config.yaml
input: "log_mel"
norm: "groupnorm"
kernel_size: 3
lr: 0.007
adamw_lr_other_params: 0.00081
steps: 13100
Rows from block 3, named by matrix and row number. Each number is 128 + 32 x the weight over its row's rms, rounded and kept within 0 to 255. All counts start at 0. After the name is the row's rms in percent of the matrix's.
# c30: last pointwise conv (model.blocks.3.c3.0.weight, 256x256x1x1), inputs 0-85
c30.45 099 [148 112 136  85 109 115 168  92 130 161  99 136 128 108  88 129 160 129 109 140 131 155  95 123 135 164 121 134  99 140 155 144  44  84 114 176 117 103 148 155 109 121 187 149 117 136 136 167 109 118 173 155 188 128 150  98  71  82 172 121 147  90  96  89 132 203  91 130 162 124 114 149 110 153 125  73 105  74 122 225 119  94  99 111 122 126]
c30.46 098 [150 212 123 214 144  73 152  87 140 143 133 113 115 174  91 143  92 124 146 127  98 120 192 190 160 101 130 128 106 167  92 105  97 149 188 154 131 121 145 144  51 160 159 150 112 137 154 179  96 103 131 140  64 117 176 157  78 103 140  67 167 182 137 173 108 120 155 123 124 151 154 150 148 153 121 192 136 132  83 175 132 140 120 180  72 113]
c30.47 109 [116 147  97 121 129 123 130  99 115  74 108 144 154 107 104 193 107 173  84 132  85  63 183 186 125 160 115 112 160  65 121  76 156  98 108 172  95 157 156 156 102 134 120 115 156 141 151 136 153 111 106  95 100 141 142 133  86 142 116 126 103 106  88 123 148 128 109 119 166 224 115 151 106  44  87 138 124  97 134 114 138 111 181 153 134 128]
c30.48 078 [ 99  77  63 166 111 113 149 116  99 187 111 126 185 118  74 124 142 163 118  88 138 119 115 121 131 181 128 103 131 130 125 130  88 174  72 155 137 131 162 157 153 111  90 117 148 156  98 126 104  98  87 121 122 171 143 113 101  92 152 189 164 118 121 129 158 110 142 118 114 182  86  95  94 129  82 136  75 104 173 146  96 106 185  79 106  78]
c30.49 104 [139 104 139 125 116 120 162 130 189 117 110 119 133  83 157 133 152 117 156 123 126  91 140  41  93  85 129 124 141 124 147 111 185 135 143  65 212 124 176 160 145  62 132 148 140 143 149 139 111 124 122 107 124  81 110 169 131  28 150 155 104  91 142 151 124 105 208 151 154 193 127 137 114 184 140 163 181 159 149 130 185 102  93 114 152 125]
c30.50 100 [203 117 105 145  59 217 131  68 110 120 140 111 144  90 129 119 155 179 104 157 142 116 123 121  55 137 163  97 150  80  82 122 112  76 150 128 112 159 156 126 122  69 131 207 135 118 164 115 108 126 129 131  68 124 161  81 145  99 107 107 114 127 172 105 174 153 147 147  97 173 118 109  88 120 171  75 132 133 155 113 176 145  95 123 116 135]
c30.51 106 [150 199  83 110 126 115 160 132  45 117 123 143 114  75  77  75 150 106 102 103 102  76 104 147 124 200 132 156  85 131 121 118 130 124 103 143 155 145  89 129 121 142 148 120 132  61  76 100 164 113 161  89 102 136 121 103 145 132 133 173 137 132 166 125 118 128 133 113 153  93 150 114 102 114 126 189 110 139 166 104 140 130 109 210 103 185]
c30.52 107 [112  98 113 147 104 179 114 160  92 110 146 160 146 111 142 168 162  86 176 153 146 143 162  73 149 127 121 114 178 137 119  95 133 155 104 129  65  98 184 170  98 114  98  96 109  87 109 136 120 120 131  69  92 143 158 145 136 118 154 157 120 105 184 134 248 138 150 168 144 144 100  78 108 134 178 148 136 124 147 133 142 146  99 132 131 140]
c30.53 103 [ 93 208 141 173  82 179  88 112 129  95 147  77 153 121  96 101 156 144 154 164 139 165 122 140 155  80 126 126 139 170 131  91 155  81 120 138  75  88  35  85 131 130 163 106 134 134 115 166 107 128 121 132 147 144 132 100 111  87  98 137 174  90 157 135 104 111  98 130 140 137 195 196 156 166 121  60 106 106 103 116 149 193  56 169 117 201]
c30.54 085 [116 165 119 199 123 193 147 144 104 146 145 129 136 158 150 171 134 123 113 106 128  79 165 102 103 156 149 152  97  45 101 153  90 129  75 108 137 128 128  83 118 146 102  98 133 121  38 100  99 175 159 122 160 127 156 115 130 155 145 142 101 110 140 177  79 100 141 147 102 101 132 117  75 109  94 161 120 115 177 114 154  99  83 121 148 106]
c30.55 105 [121 185  84 120 137 193 148 107 121 147 134 152 105  84 152 174 149 177  99  99 130 149 163  73 159 163 131 134 158 146 121 165 150 120  72 159 133 158 156 116 156 120 127 169 149 108 132  97 143 114 136 105  86 119 165 151  94 136 145 128 159 137 102 127 122 123 136 134 136 151  84  99  97 150  91  87 138 138 113 168 126  73 118 125 148 106]
c30.56 096 [106 192 145 132 158 157  91 160 191 140 131 132 187 117 141 134 174 106 106 152 110  97 160 139 135  90 116  92 110  99 160 101 149 131 114  79 141 133 146 126 138 181 126 126  66  95 124 172  51 155  90 114 129 122  76  95 129  54  71 168 105 134 162 125 186 142 125 135 135 105  93 118 119 199 196 104 118 186 157 106 138 115  93 151 147 129]
c30.57 105 [154 143 118 128 126 165  95 111 110 129 167 200 100 114  71 189 119 102 159 138 140 126 179  87  86 167 117 109 165 103 132 109 150  93 100 188 184  90 162  44 153 123 114 113 145  83 140 131 171 170  85 113 149 123 192 151 133  57 186 120 189 121  54 152 143 130 138 143  88 128 157 188 130 148 140 120 152 125 150 135 141 164 122 167  87 118]
c30.58 114 [117 139  72  60 129 143 136 137 137 158 117 125 141 111 120 102 121 101  94 130 156  92 160 146 137 104 112 135 152 116 143 100 116 106 101 114 183 104 176 141 138 140 151 134 156 155 108 129 131 141 142 109 111  91  92 144 128 149 137 144 149 162  92  88 167 102 112 135 149 216  45 159  73 162 104 136  99 106 163 133 135 121 148  86 111  86]
c30.59 103 [145 132 105  95 119 154 141  99 116  50 139 165 155 208 103  89 136 122 101  56 179 181 167 151 120 136 166  95 102 156 127  76  89 184  81 133 157 122 132 162 169  93  99 152 125 138 179 132  82 130  72 125  79 129 151 137 114 138 140 116 133 174 113 140 120 129  98 164 132 122 186 101 118 148 174 142  90 167 112  79 156 159 146  78 123  60]
c30.60 082 [198 151 166 148 157 129 189 148 110  88 113 118 126 132 163  85 109  71 187 130 152 118 120 105 207 124 150 125 138 103 139 167  69 105 165 105  98 144 113  94 112 125 140 177 133 156 125 135  87 167 130 166 107 177 135  90 169 148 157 137 130  91 153  70 142 151 103 175 118 124  73 122  97 150 129 144 137 130 186 104 180 104 151 187 122 102]
c30.61 105 [149 165 178 142 113 145 143 162  83 149 108 140  83 133 192 162 141 138 157 166 126  68 145 136 140 198 151 177  91 154 130 145 148 136 108 155 119 175 204 131 132 108 152 133 119  97 135 136  99 140  14  90 134 158 156 110 114 109 156 110  88 169 118 168 106 183 175  99 126 132 124 157 111 141 100 112 144 134 116 178 130 154  59 167 112 134]
c30.62 085 [133 122 149 162 102 148 125 110 137  87 115 163 157 111  83  91  92 146 172 139 148 151 108 120 132  86  93 104 121 114  65 134 117 103 153 155  43 155 120 116 129 175 137 144 154 181  97 159 155  99 127  96 103 105 138 105 130 124 128 106 150 138 124 150 108 112 159 117 131 116  85  82 187  87 117 134 132  75  88 133 103 215 125 157 125 103]
c30.63 104 [135  98 129 158 112 117 166 170 137 108  98 131  68 167 124 113 103 106 156 153 112 169 139 118 104 155 195 118 157 138 168 172 164 107 106 128 133 140 144  67 124 120 115 146 140 130  79 155 127 149 161 143 101 103 119 155 152 140  78 151 104 114 106 123 155 169 161 100 139 148 191 140 161 119 176 118 179 117 134  87 114 112 180 157 153  95]
c30.64 091 [123 113 170 131 123  92 124 123 189 153 103  92 136 125  83 166 100 131  99  94 109 158  98  95 160 134 138 126  80  82 127 147 150 151 155 127 122 137 184 185 128 147 103  84 109 193 106 130 119 106 149 165 103 170 171 123 126 152 183  93 155 145 125 183 127 120 168 111 145 132 143 129 105 158 132 161 140 114 105  98 164 141  87 147 119 176]
c30.65 107 [194 164 120 124  52  72 141 113 160 160 145  64  96 139 109 155 161 122 121 155 158 139 111 136 132 118 105 146 163 155 165  97 128  94  77 116 106 118 142 187 171 115 126 114 152 129 166  94 102 139 138 128 116 163 114 118 176 123 118  79 138 123 111  96 182  98  97 144 142 151 157 241 104  81  97 163 127 127 125 157 146 127  71  87 135 135]
c30.66 097 [126  97 159 119 125 129  91 145 146 156 128 148 122 140  37  56 120 112 187 143 119 126 104 141 158 115 154  74  99  96 163 146 122  81 118 138  68  68 153 131 139 133 106 119 143  82 118 112 112 122 160 175 108  97 109 138 151 115 159 144 138  75 152 103 132 110 105 101 123 129 191 121 113 138 136  96 130 174 108 113  93  96 175 114 170 109]
c30.67 108 [ 75 131 117 110 126 147 173 121 164 134 108 189  85 138 124 134  83  60 111 130 139 105  95 113 145 153 166 115 191 191 111 124  72 119  92 125 197 177 100 116 168  72 143 146  68 146  91  91 164 156 115  60 127 116 148 106 108 111 127  48 221 119 167 134 162  94 171 134 146 179 102 122 154 140 159 126 166  61 121 139 138 108 122 151  98 168]
c30.68 103 [ 94 186 114 137 118 146 117 119 105 110  81 105 138 138 142 163 167 154 142 118 128 160 104  53 127 117 154 184 104 106 124 125 145 109 135 121 166  76 157 121 148 176 152 152 183 108 123 145 151 167 145 118 178 142 110 168 123 141 155 174 119 145 135 158 109 141 138 131 147 201 110 132 101 132 154  74 115 170 142  96 121  93 171  70 153 128]
c30.69 108 [118 109 133 137 142 118 171  63 172  93 137 101 135 123 104 142 122 118 154 136 131 141  95 157 164 169  92 117 170 151 124  69  94 177  87 131  94 170 107 133 194 133 156 130 130 151 126 153 102 159 109 154 114  73 100  75  91 124 108 109 109 104 116 115 123 109 174 152 125 117  80 117 159 145 101 178 108  57 193 160 149 110 142 153  84 102]
c30.70 109 [ 86 138 121 102 104 134 128  91 175 148 117 133 139 108 114 142 124 187 163 143  98 173 153 193  51 154 137 111 115 123 130  99 113 121  94 149 154 131 148 108 145 157 157 180 130  96 125 139 131 141 103 108 157 116  96 146 195 140 150 117 107 127  53  99 140  95 210 124  84 110 145 138 119  98 141 138 109 124 100  98 125 138 138  70 130 162]
c30.71 100 [180 114 170 164 118 111 101 131 110 132  72  94  97 131  83 132  95 129 160 105 132 205 137 130 117 140  88 112 111 128 136  98 150 117 171 129 172 215 112 112 131 220 179 127 119  80 134 106 119 129 145 129 148 148 150  79 118  96 133 193 114 167 142 128 108  94  88 118 145  78  78  97  83 111 122 130 127 150 192 141 139 175 146  61 120 112]
c30.72 103 [152 119 125 170 147 153 102 111 162 171 163 138  97 152 122 101 168 125 136  65  92 101 155 139 102 150 112 159  86 142  81  93 154 177 132 139 159 132 111 115 142 125 120 135  92 130 134 138 110  91 122 186 120 105 133 121 156  88 112 111  95 193 125 114 161 129  66 128 125  98  63 123 137  94 149 181 172 104 129 149 121 132  84  64  84 150]
c30.73 098 [127 100 131  80 152 127 127 100  65  77 123  83 112 108 190 173 188 128  77 122 141 129 150 192  79  99 137 122 140 148 143 117 171  46  94 117  80  89 179 151 160 112 156 189 126 190 123 179  88 140  89 130 131 130 100 166 180 127 125 106 179 133 120  70 127 107  82  80 101 183 144 115  99 115 110 129 106 164  83 179 132 146 131 167 144 140]
c30.74 095 [133  54 112 164 125  90 140  95 125  94 153 187 157 105 188 137 123 137 143  84 110 154 124 153 112 141 105 165 147  59 145  73 139 110  88 135 117 141 103 137 116 131 174 124 180 129 173  79 179 171  87 141 142 128 109 126 100 112  83 109  81 125  99 141 156 164 146  83  77  73  83 113  84 140 144 141 171 141 138 120  73 130 131 168 128 155]
c30.75 120 [113 120 126 191 174 183  60 153 157 124 105 177 111 143 156 166 137 136 142 107 167 174 135  62 101 124 101 196  92 139 112 166 108 117 127 130 162 128 149  93 116 115 111 147 112 120 105 113 181  92  85 105 151 114 140 130 120 193 162 149 158 135 123 168 161  89 180 151 147 109  73 128 105  98 148 153 109 165 130 138 135 101 142  91 148 181]
c30.76 090 [153 104 133 192  19 174  88 122 163 173 149 125  37 120 102 141  99 163 131 136  78 118 127 133 109 100 137 160 149 126  69 190 127 105 112 124 172 148  97 112 107  91 132 118 127 172 197 144 159 129 147  63 231 150 142 149 161 150 176 118 182 101 107 122 152  83 111 104 133  90 114 119 117 116 114 198 129 128 103 141 105 114 119 119 130 142]
c30.77 090 [143 195  82 121 138 135 115 159 190 186 141 180  79 167 104  99 157 157  99 176  75 110  83 140  78 144 149  94 131 112 113 156 100 127 150 141 100  83 139 123 117 165 145 123 119  94 151 130 128 110 155 135 198 123 117 125 132 113 170 122 125  94  93 158  89 156 156 136 122 197  67 171 153 138 145 114 136 137 112 140  79  94 138 200 121 152]
c30.78 096 [196 149 119 109 107 105 147 172 114 137  97 147  75 103  98 114  72 114 127 152 163 123 127  44 181 136 153 173 131  80 135 168 130 123  80 142 157  61 176 120 148  91 123 125 146  91 177 167 130 113 131 124 114 134 140 129 131 109 105 117  59 134  99 113 116 120 140 143 142 127 168  72  87 150 108 132 174  89 150 156 108 146 188 108 201 127]
c30.79 096 [152  82 107 150 123 107 105 122 114 157 147 161 138 134  88  94 220 136  92 111 148 155  90 150 112 148  74 106 141 147 134 156  86 155 118 120 136 151 135 135 117 212  74 134 138 117 128 173  64  99 153 169 113 135 136 110 115 131  97 109 146  77 132 140 114 144 109 108 137 136 134 181 151 124  66  66 109 151 142  71 115  94 188  90 190 142]
c30.80 121 [120 104 106 128 124 166 127 153 133 132 121 114  86  87 123 121 102 151 119  60 146 145 100 169 111 164 131 126 158 127 136 111  77 183 138 165 126 156 168  97  98  92 134 114 129 143 223 120 181 106 133 121 117 141 114  98 105 155 106  72 165  98  40 128  66 108 248 141  97 106 129 122 170  65 171 146  92 164 167  99 133  47 111 150 187  99]
c30.81 091 [143 118 150 156 129 134 161 127 177 167 127 115 111  77 101 109 123 157 227 125  55 119  98 177  53 160 144 195 158 157 149 105  86 173 112 116 136 185 120 119 119 130 109 108 139 110 163 133 143 149 121  98 140  62 158 110  99 185 190 107  86 105 102 200 145 123 118 141  95 134 114 126 116  50  87 115  77 131  48  94 151 112 158 152 120 160]
c30.82 099 [132 247 165 149 118 130 120 126 108 171 140 105 138 206 171 150 103 119 168 108 121 123 151 117 153 126 122 105  69  96  76 115 121 163  77 134  84  99 115  99  72 105 167 115 148 178 119 174 112 182  67 201 116  86 132 117 135 118  78 152 119 111 152 105 164 107 109 107 106 142  98  99  87 118 118 113 110 143 145 113 122 129 168 120 137 134]
c30.83 108 [119 153 124  73  97 164 132 141 140 156 115 132  92 121 150 200 154 133 143 116 143 138 136 145 139 156 145  73 134 136 115 138 131 157 144 136 172 103 123 148 132 139 126 132 110 113 129 153 128 119 101 154 106 115 108  82 103 139  78 168  75 113 152 100 110 121 109 168 173 106 103 165  94  70 148 173 134 153 134 119  95 190 118  89 141 188]
c30.84 097 [164 105 122 103 112 140 124 144 146 129 153 104 145 102 109 115  98  97 147  73 109 147 156 107 121 104 153 100 146 141 108 155 139 137  92  99  98 103 134 117 110 136 111 149 162 120 129 140 167 133 157 127 114 101  82 199 126 117 132 141 123 157 144 137  82  82 178 121 135  70  96 141 140 171 118 125 153 149  79  80 141 132  87 105 179 134]
c30.85 104 [ 92 109 130 107 110 134  88 174 107  99 117 119 138 109 153  93 148 212 136 113 168 167  83  96  93 178 158 133  54 116 169 133 128 121 110 186 117 164 119  95 160 182 135 109 110 132 124 165 129 123 120 166 134 175 162 164 108 147 129 137  61 112  97 135 160 131 158 156 141 114  58 135 116 123 109 150  47  82 128 116 127 119 163 171 178  93]
c30.86 087 [116 129 129 152 168  90  57 162 173  98  58 129 128 126 106 159  74 151 117 160  71 123 107 143  84 140 101 169 131 159 106  91 174 167 121 198 214 129 105 125 138  82 138 103 138 139 199 148  87 119 119 156 143 163 126  97 123 123 108 116 123 196 108 208 131 140 124 100 137  87 157 146  97  92 134 120 145 127  76 119 135 161 127 120 158 135]
c30.87 118 [115 148  88 109 119  87 163 155 129 150 152 135 106 108 146 112 101 123 150 161  87  63 147 146 134 127 115 106 101  88 160 179 171 117 144 116 123  84  98 141 141  73 146  88 108 153  82 124 111 135 129 121  86  93 122 151 153 105 113 141  83 142  94 102  84  93 111 126 167 103 109 100 156 129 189  89 144  94 161  85 102  45 108 133 100 109]
c30.88 102 [100 125 133 148 156 146 120 149 172 109 125 155  82 111  74 162  98  75 147 127 121  92 113 132 124 115 108 163 118 150 122 114 127 156 126 136 128  95  88 148 127 121  61 170 130 122 117 111 137  73 110 130 207 130 127 114 131  80 138  69 175  59 117 114 203 109 107 127 119 149  96  46 100 186 188 129 173 139 138 134 123  73 143 146 132 162]
c30.89 104 [ 94 148 142 148 140 140 116 119 161 178 113 135  84 130 143  65 102 144 159 102 140 122 111 105 144 151 145 139  89 143 113  79 128 137 169 147  89 108 151  44 133 166 172 109 158  95 107 114 137 197 170 111 134 110 178 128  99 117 109 151 103 137 104 125 133 144 102 141 159 132  87 118 105 164  74 128 152 127 194 112 131 188 168 151  84 110]
c30.90 104 [169 107 106 137 102 157 121 185 197 158 162 144 139 221  70 122  95  90 140 148  69 109  91 114 127 107 102 101  72 168 119 139 116 126 137 139 174  96 106  93 155  81 140 101 128 121 135 147 121  94 173 161  95 129 124 173 163 117 132 127 172 110 129 158 134  77  88  95 198 128  94  80 150 163  97 143 110 130 139 134 152 115 187 104  76 112]
c30.91 087 [112 116 130 141  95 125 117 118 119  79 119 161  86 122 206 117  87 150 111  93 113 100 127 113 134  86 133 132 118  87 105 160 171 202 189 188 151 166 186 106  91 112 204 137 115 105 196 154 150  86 136 166 178 141 150  70 114 170 150 148  67 164  94  85 110 109 144 124  59 170 147  47 139 114  95 148 101  83 157 169  68  67 118 115 132 107]
c30.92 118 [148 111  92 121 146 136 126  63 122 177 121 159 121 139 118 130 131 131 181 118 100  94  94  96  99 131 139 123 156 101 117 160 110 168 122 179 131 164 105 173 104 120 132 135 155 101 153 112 142 141 119 172 181 151 120  96 125 119 118 123 105  91 149 139 139 119 162 102 102 120 140 174  42 158 102 135 123 125 159 151 141 193 170 169 154 170]
c30.93 099 [133 122 121 180 125  68  83 142 109 133  89 107 120 201 168 161 141 134 161  89 152 171  91 149 110 109 130 134 106 102 120 131 130 134 150 141  92 109 121 117 125 115 139 141  47 165 166  59 101 192  62  80 160 142 151 153 156 123 134  98 137 140  91 153 151  79 141 174 130 104 147 104 148 176 115 164  85 162  86  99  67  88 103 112 163  99]
c30.94 091 [127 133 123 165 119 111 152 117  92 118  97 130 157 150 114 195  92  80  98 171 113 129 173 111 153  97 160 119 188 151 169 172  65 131  82 132 146  79 139 105 211 180 205 157 121 149 146 178 142 133  79 122 134 124 116  96 108 102 141  99 146 117 189 130 111 119 137  79 146 131 149 136 226 125 114 145  98 179  98 162 108 122 104 122  34  90]
c30.95 106 [101 152 162 103 154 137  92 170 126 119 111 129 110 113 168 128 165 138 137 135 137  73 114 161 112 150 189 130 132 145 123  73 171 163 113 164 165 119 108  67 141 114  74 109 103 163 147 106 112 120 126 147 112 101 137 183 137 115 149 134  89 213 194 140 117 100  89 138  72 142 101  79 117 111 136  61  74 100 143 134 149 108 207 154  65 117]
c30.96 097 [ 69 169 128 142  68 113 127 129 100  80 183 114  95 139 111  71 169 103 180  99 145 143 133 112 124 115  75 157 117 193 129 141 122 135 142  99 167  91 118  95 125  63 115 161 145 116 194 116  76  91 133 169 161 154 107 116 131 134 118 126 166 163 124 123 154 122 123 145 102  87 117 190 111  83  50  99  74 149 163 115 173 145 108 152 158 146]
c30.97 099 [ 69 174 153 133 159 166 171 116 152 138 139  72 151 185 187 117 132 164 125 130 127 157 132 158 175 127 134  94 144  94 145  87 152  95 176 135 108 140 142 218 131  93 101 161 106 138 164 118 134 163 146 103 126 159 124 137  89  75  63 128 112  87 147  74 134 154 110  61  94 112  81 111 120 165 120 147 130 141  92 112 135 147 174  91  94 147]
c30.98 102 [180 176 149 109 106  97  80 140 144 169  99 153 118 137 129 118 114 129 174 117 122 121  55 117 158 162  70 108 178 115  93 115 123 139 170 166 113 124 130 136  97  92  87 198 102 114 132 126 135 107 128 106 144 132 140 115 131 131 123 141 113 150  97 191 145  88  89 136 169 100 120 140  78  99  89 113 131 158 144  87  68 107 120 148 165 181]
c30.99 098 [ 74 122 164 180 168 107 146 119 180 168 125 102  78 161 112 104 120 158 142 153 130 119 126 129 100  77  85 153 151 108 142 106 151 153 101 142 146 118 110 107 200 159  88 132 165 143 143 109  94 109 180 109 147 125 110  60 124  82 120  84 125 139 116 140 146 114 121 182 125 132 103  92 171 201 172 138 121 119  90 133 119 111 120 163 101 112]
c30.100 090 [129 114 138 152 122 129 114 146 155 144 103 141 175 161 194 151 154 124 118 142 152 124 150 207 134 171 144  79 195 167 116 134 100 227 139  87 145 184 133 121 139 129 165 125 119 171  94 109 164 147  87 132 109 174  91 108 197 104 143  69  81 140 120 176 139 136 145 146 154 111 124 145 130 142 105 151 198  63 204 113 127  96 130 167 134 125]
c30.101 089 [119 141  81 148 174 183  93 157 119 163 158 151 112 135  79 132 167  99 163 137 162 182 129 138 134  98 101  90 157 150 120 166 100 197 156 155 120 136  88 114 128 116 159 149 162 137  80 116 113 104 116 107 110 119 156 137 101 169  98  82  67 137 142 166 187 119  91 198  62 129  88 145 145 111 106 168  73 105 106 109 148  96 146 134 125 112]
c30.102 111 [120 126 128 126 145 132 137  89 148 134 107 132  55  58 112  83  79 119  83 139 125  67 124 175 118 102 127 132 143 161 128 112 103 194 127 131 138 150  49  81 129 166 103 146 101 157 126 129 143 114 118 118 178 124  95 168  66  94  93 100 120 125 114 100  66 167 117 126 178 133 220 186  96  99 135 158 104  99  46  83 110 158  81 137 109 182]
c30.103 114 [178 102 108  61 139 128 104  98  71 108 125  59 113 147  78 144 124 167 130 102 140 167  71 179 165 150 175  99 181 105 103 137 105 147 118 100 119  85  92 141 135  39 106 169 106 102  76 102 159 169 126 190 117 147 114 178  99  60 107 184  96 103 120 118 109  92 195 118  97 154  99 120 213 145 128 138 136 129 110 104 131 110 116 161 133 181]
c30.104 110 [203 131 147 142 131 153 153 150 178 167 140  94  53 119 123 107 133 119 129  94 141 134 141 178  90 121 120  92 136 171 134 128 152 142 136  76 118 172  94 157 139 188 135 147 140  47 141 142 115 144 107 169 165 114 116 138  69 116 180 148  79 141 112  90 120  94 182 133 159 151 100 127 133  71 116 105 184 119 100 143  99 114 197 137 108 110]
c30.105 100 [168  58 196 127 133 147 135 139  89 155 113 172 184 106 141  91 156 142 149 115 192 130  78 144 121 138 159 152 187 201 165 109 117 111 126 160  88 120 131 121 140 127 144 123 111 118 188 134 188 146 135 133 150 110 109 111 151 153 124 121 116 107 124  97 118 137 119 159  76 106 177 113  67 171 104 167 154 144 188 124 111  78 129 165 106 202]
c30.106 112 [198 100 111 129 151 110  92 113 136 140 164  87 114 153  97 161 135 117 127  97 143 124 116  87 129 114 115 168 105 166 101 108  96 121 148 124  72 139 141 103  84 138 120 202 137 157 136 137 118 139 133 119  91  97 171 138 197 120 154 181  59 131  68 115 116 116  89 137 157  98 105 143 133 138 145  91 155 151 124 135  99 193 154 128 110 144]
c30.107 095 [127 150 144 120 138 163 148 160 177  97 109 122 129 133 186 185 118 210 154 140 146 133 112  90 125 134  81  80 133 122 160  84  93 114 143 142 120 111 165 157 146 113  95 126 175 159  81  90 136 162 127 140 131 147 134 129 104 112  90  96 154  83 130 106  74 115 120 100 166 113 148 151 121 156 103 168 128 121 158 121 181 143 124 126 140 152]
c30.108 116 [109 167 104 113 111 130 144 125 141 152 130 105 139 171 144 174  87 141 159 102 112  53  87 163 123 179 142  84 128 140 164 102  99 154  96 137 126 188 106 133 145 101 167 144 151 129  85 124 130 127 199 133 165 131  98  86 128 158 142 184 170  93 100 164 173 117 101  86 177 139 111 174  84 152 119  90 145 122 143 152 129  81 174 122 136 136]
c30.109 083 [100 143 125  89 147 113  70 107 164 160 152 155 175 137  80 152  74 108 153 121 106 137 142  84 125 184 153 120 160 157 127  57 160 150 110 110 104 114 136 111 151 114 168 194 144 130 124 112  98 156 163 109 151 140 118 118  86 140 172 190 155 103 124 101 112 138  90 139 168  84 159 187 125 156 153 121  81  64  88  77 101 110 143 126 130 158]
c30.110 100 [118 118 140 127 120  65 154 112 132 108 176 108 136 114 115 117 141 132 127 121  95 113 188  93  84  89 123 129 105 104 128 168 125 131 169 145  89 109 100 155 143 132 120 174 101 165 180 132 124 112 122 100 135 124 108 145  67 129  79 105 139 126 161 166 128  89 102 173 121  95 141  84 136 105 142 134 168 172 139 110 137  94  98 102 132  92]
c30.111 106 [132 144 157 144 131  70 155 125 137 157 128  99 135 127 128  97 126  97 124 199  92 151 111 130 107 136 119 152 132 126 118  83 135 106 141 109 109 111 126 136 102 142  99 111 138 133 157 125 152 130 113 127 127 148 115 107 145 129 100 109 107 177 131 150  97 120  99 137 103  76 124 255  95 147 110 137 143 112 125  89 112  77 116 123 239  97]
c30.112 085 [ 83  94 124  72 147 115  97 131 147 122 160 142 146 146 106 133 121 149 200 190 120 233  59 100  93 125 128 166  95 109 158 136  88 128 125 128 133  57 135  75  98 109 121  95 193  99 122 102 120 101 103 126 115 186 145 110  85 145 148 176 142 142 109 126  55 190 152 142 165 155 111 163 100 146 159 121 133 154  92 134 165 187 136 144 165  80]
c30.113 108 [122 122 145 102 107 177 119 122 202 135 144 103 114 147 146  81 114 100 185 156 114 115 153 144 101  72 140 100 130 151 144  85 128 198  85 118 124 130  74 153 138 137 163 137 119 112 154 174  81 113 134 125 187 112 154 169  97  99 152  89 103 179 101 137 212 112 112  97  91  70 157 117  79 124  83 123  95 175 135 151 104  51 179  82 150  78]
c30.114 107 [155 172 115 140  66 161 173  90 131 158 114 123 160 173 130 114  99 131 124 136 116 170 168 129 116 124 104 153 122 123 149 145 145 152 123  98 117 104 138 105 138 121 171 100 142 165 118 126 121 135  95 137 153 157 155 140 158 119 142 100 182  87 135  84 151 109 127 132  63  92 116  97 220 151 119 127  62 137  46 170 118 112 129 137 114 135]
c30.115 102 [109 139 102  77 100 150 116 113 139 140  95 107  92 147 159  94 123 117  89 110  97 144 128 142 150  85 134 129  97  69 115 111 119  73 177 157 156 119 170 137 129 177 185 165 126 159 127 175 159 105 137 172 101 132 137 116 144  65 201  85 121 187 132 136 128 156  94 188  94 188 152 138  75 125 146 164 164 165 102  98 144 130 102 118  86 141]
c30.116 106 [104 123 168 143  82 122 176 115 112 130 128 133 137 135  69 103 138  83 112 123 103 125 145 171 131  83 122 128  99 145  72 141 132  82 121  92 167 105 137 188 134 128 171 109 159 131  70 160  47 122 163 102 129 116 129  93  77  90 160  92 116 164 121 165 127 165 109 117 121 129 100 111 124 132 114 152 126 110 116 153 160 160 177 181  96 171]
c30.117 098 [110 114 101 123 146 146  70 142 165 115 116 183  76 155 113 150 125 132 143 121  76 129 150 109 110 114 150 178 136 145 165 145  89 115 185 150 206 159 173 105 179 179  93 110 127  94  98 113  72 137 110 172 149 117 149  81 180 142 121 153 108 150 128 176 103  60  55 162 107 178 144 120 121 105 113 107 131 108 117 202 129 145 140 121  65 142]
c30.118 101 [149  99 148 115 128 118 144 139 158 100 146 131  96 135  92 123 139 138 110 112 138 103 118  82  56 141 121 159 124 149 146  97 125 145 107 159 145  98 119 154 187 136 144  69 153  89 158 123 125  60 131 171 116 134 107 131 118 160  97 160 161 172 122 121 122 122  79  72 142 127 112 133  92 141 128 179 139 161 121 125 118  70 118 121  75 113]
c30.119 102 [186  84 149 112 108 136 132 165 119 175  90  98 145 142 127 139 108 125 141 141 107 148 135 117 114 116  73 131 135 149 112 123 139 152 131 143  58 121 108 136 124 122 179 145 105  86 130 101 128 161  65 158 134  98 106 151 152  61 116 159 117 142 128 105 200 168 139 176 127 200  82 116 122 147 109 145  87 192 170 124 122 126 143 128 133  77]
c30.120 108 [135 165 132  77  73 129 158 171  55 119  96 118 129 138 119  92 181 174 179 116 142 133 142 126 167 155 145 104 199  86 112 126 155 168 166 163 115  88  93 118  90 140  95 125 145 108 164 135 159 113 137 125 125 124 129 117 141 103 137  89 127 105 105 102 140 128  81 123 155  82 179 100 141  74 117 156 171 156 108  84 119 107  47  67 162 120]
c30.121 110 [ 97 119  95 126 111 120 135 101 117 179 127 131 119  96 123 115  65 115  89 116 116 112 108 135  80 105 142 135 148 149 124 145 162 124  89 182 150 165 128 144 132 104 125 149 138 149 178 133 166 104 107  94 156 135  90 118 166 120  96 141 114 183 155 154 194 177 115 161 160 130 142 138 128 109 130 136  99 143 189 121 135 174 184  66  85 131]
c30.122 097 [127 148  62 129 176  98 123 176 175 131 170  91 140 134 110 154 123  73 124 150 110 142 115 101 148 168 145 155  70 156  83 147 129 120 101 154  94  90 172 117 128  88 133 131 141  88 121  78 132 104 116 137 190 165 148 147 128  91 127 150  90 125 174 143 152  94 161  78 134  89  83 118 124 143  67 116  89 155 134 127 102 151 151 133 124 148]
c30.123 086 [169 169 106 117 144 127 132  86 107 122 165 141  89 143 140  92 136  95 127 158 137 151 139 138 153 129 156 141 116 110 163 118  85 120 153  67 121 162 115  79 148 132 123 143 181 133 160 140 135 135 166 132 163 133 169 129 186 131 126 158 118 128 117 151 119 165 107 195 145  92 164  90 137 174 109 143 129 150 132 177 168  99 103  90  80 134]
c30.124 102 [138 149 100  69 175 134 145 160 149 111 103 170 143  98 143 114 128 138 117  73 135 116 102 114  97 126 176 187 106 128  81 155 130 156 142 126 185 123 127 137  84 114 125 142 115 121 129 114  95  71 136  87 108 154 108 179 136 106 194  65 113 188  71 126 160 109 166 167  71 147 117 127 124 125 139 246 120 102  90  97 167  99 127 137 133 122]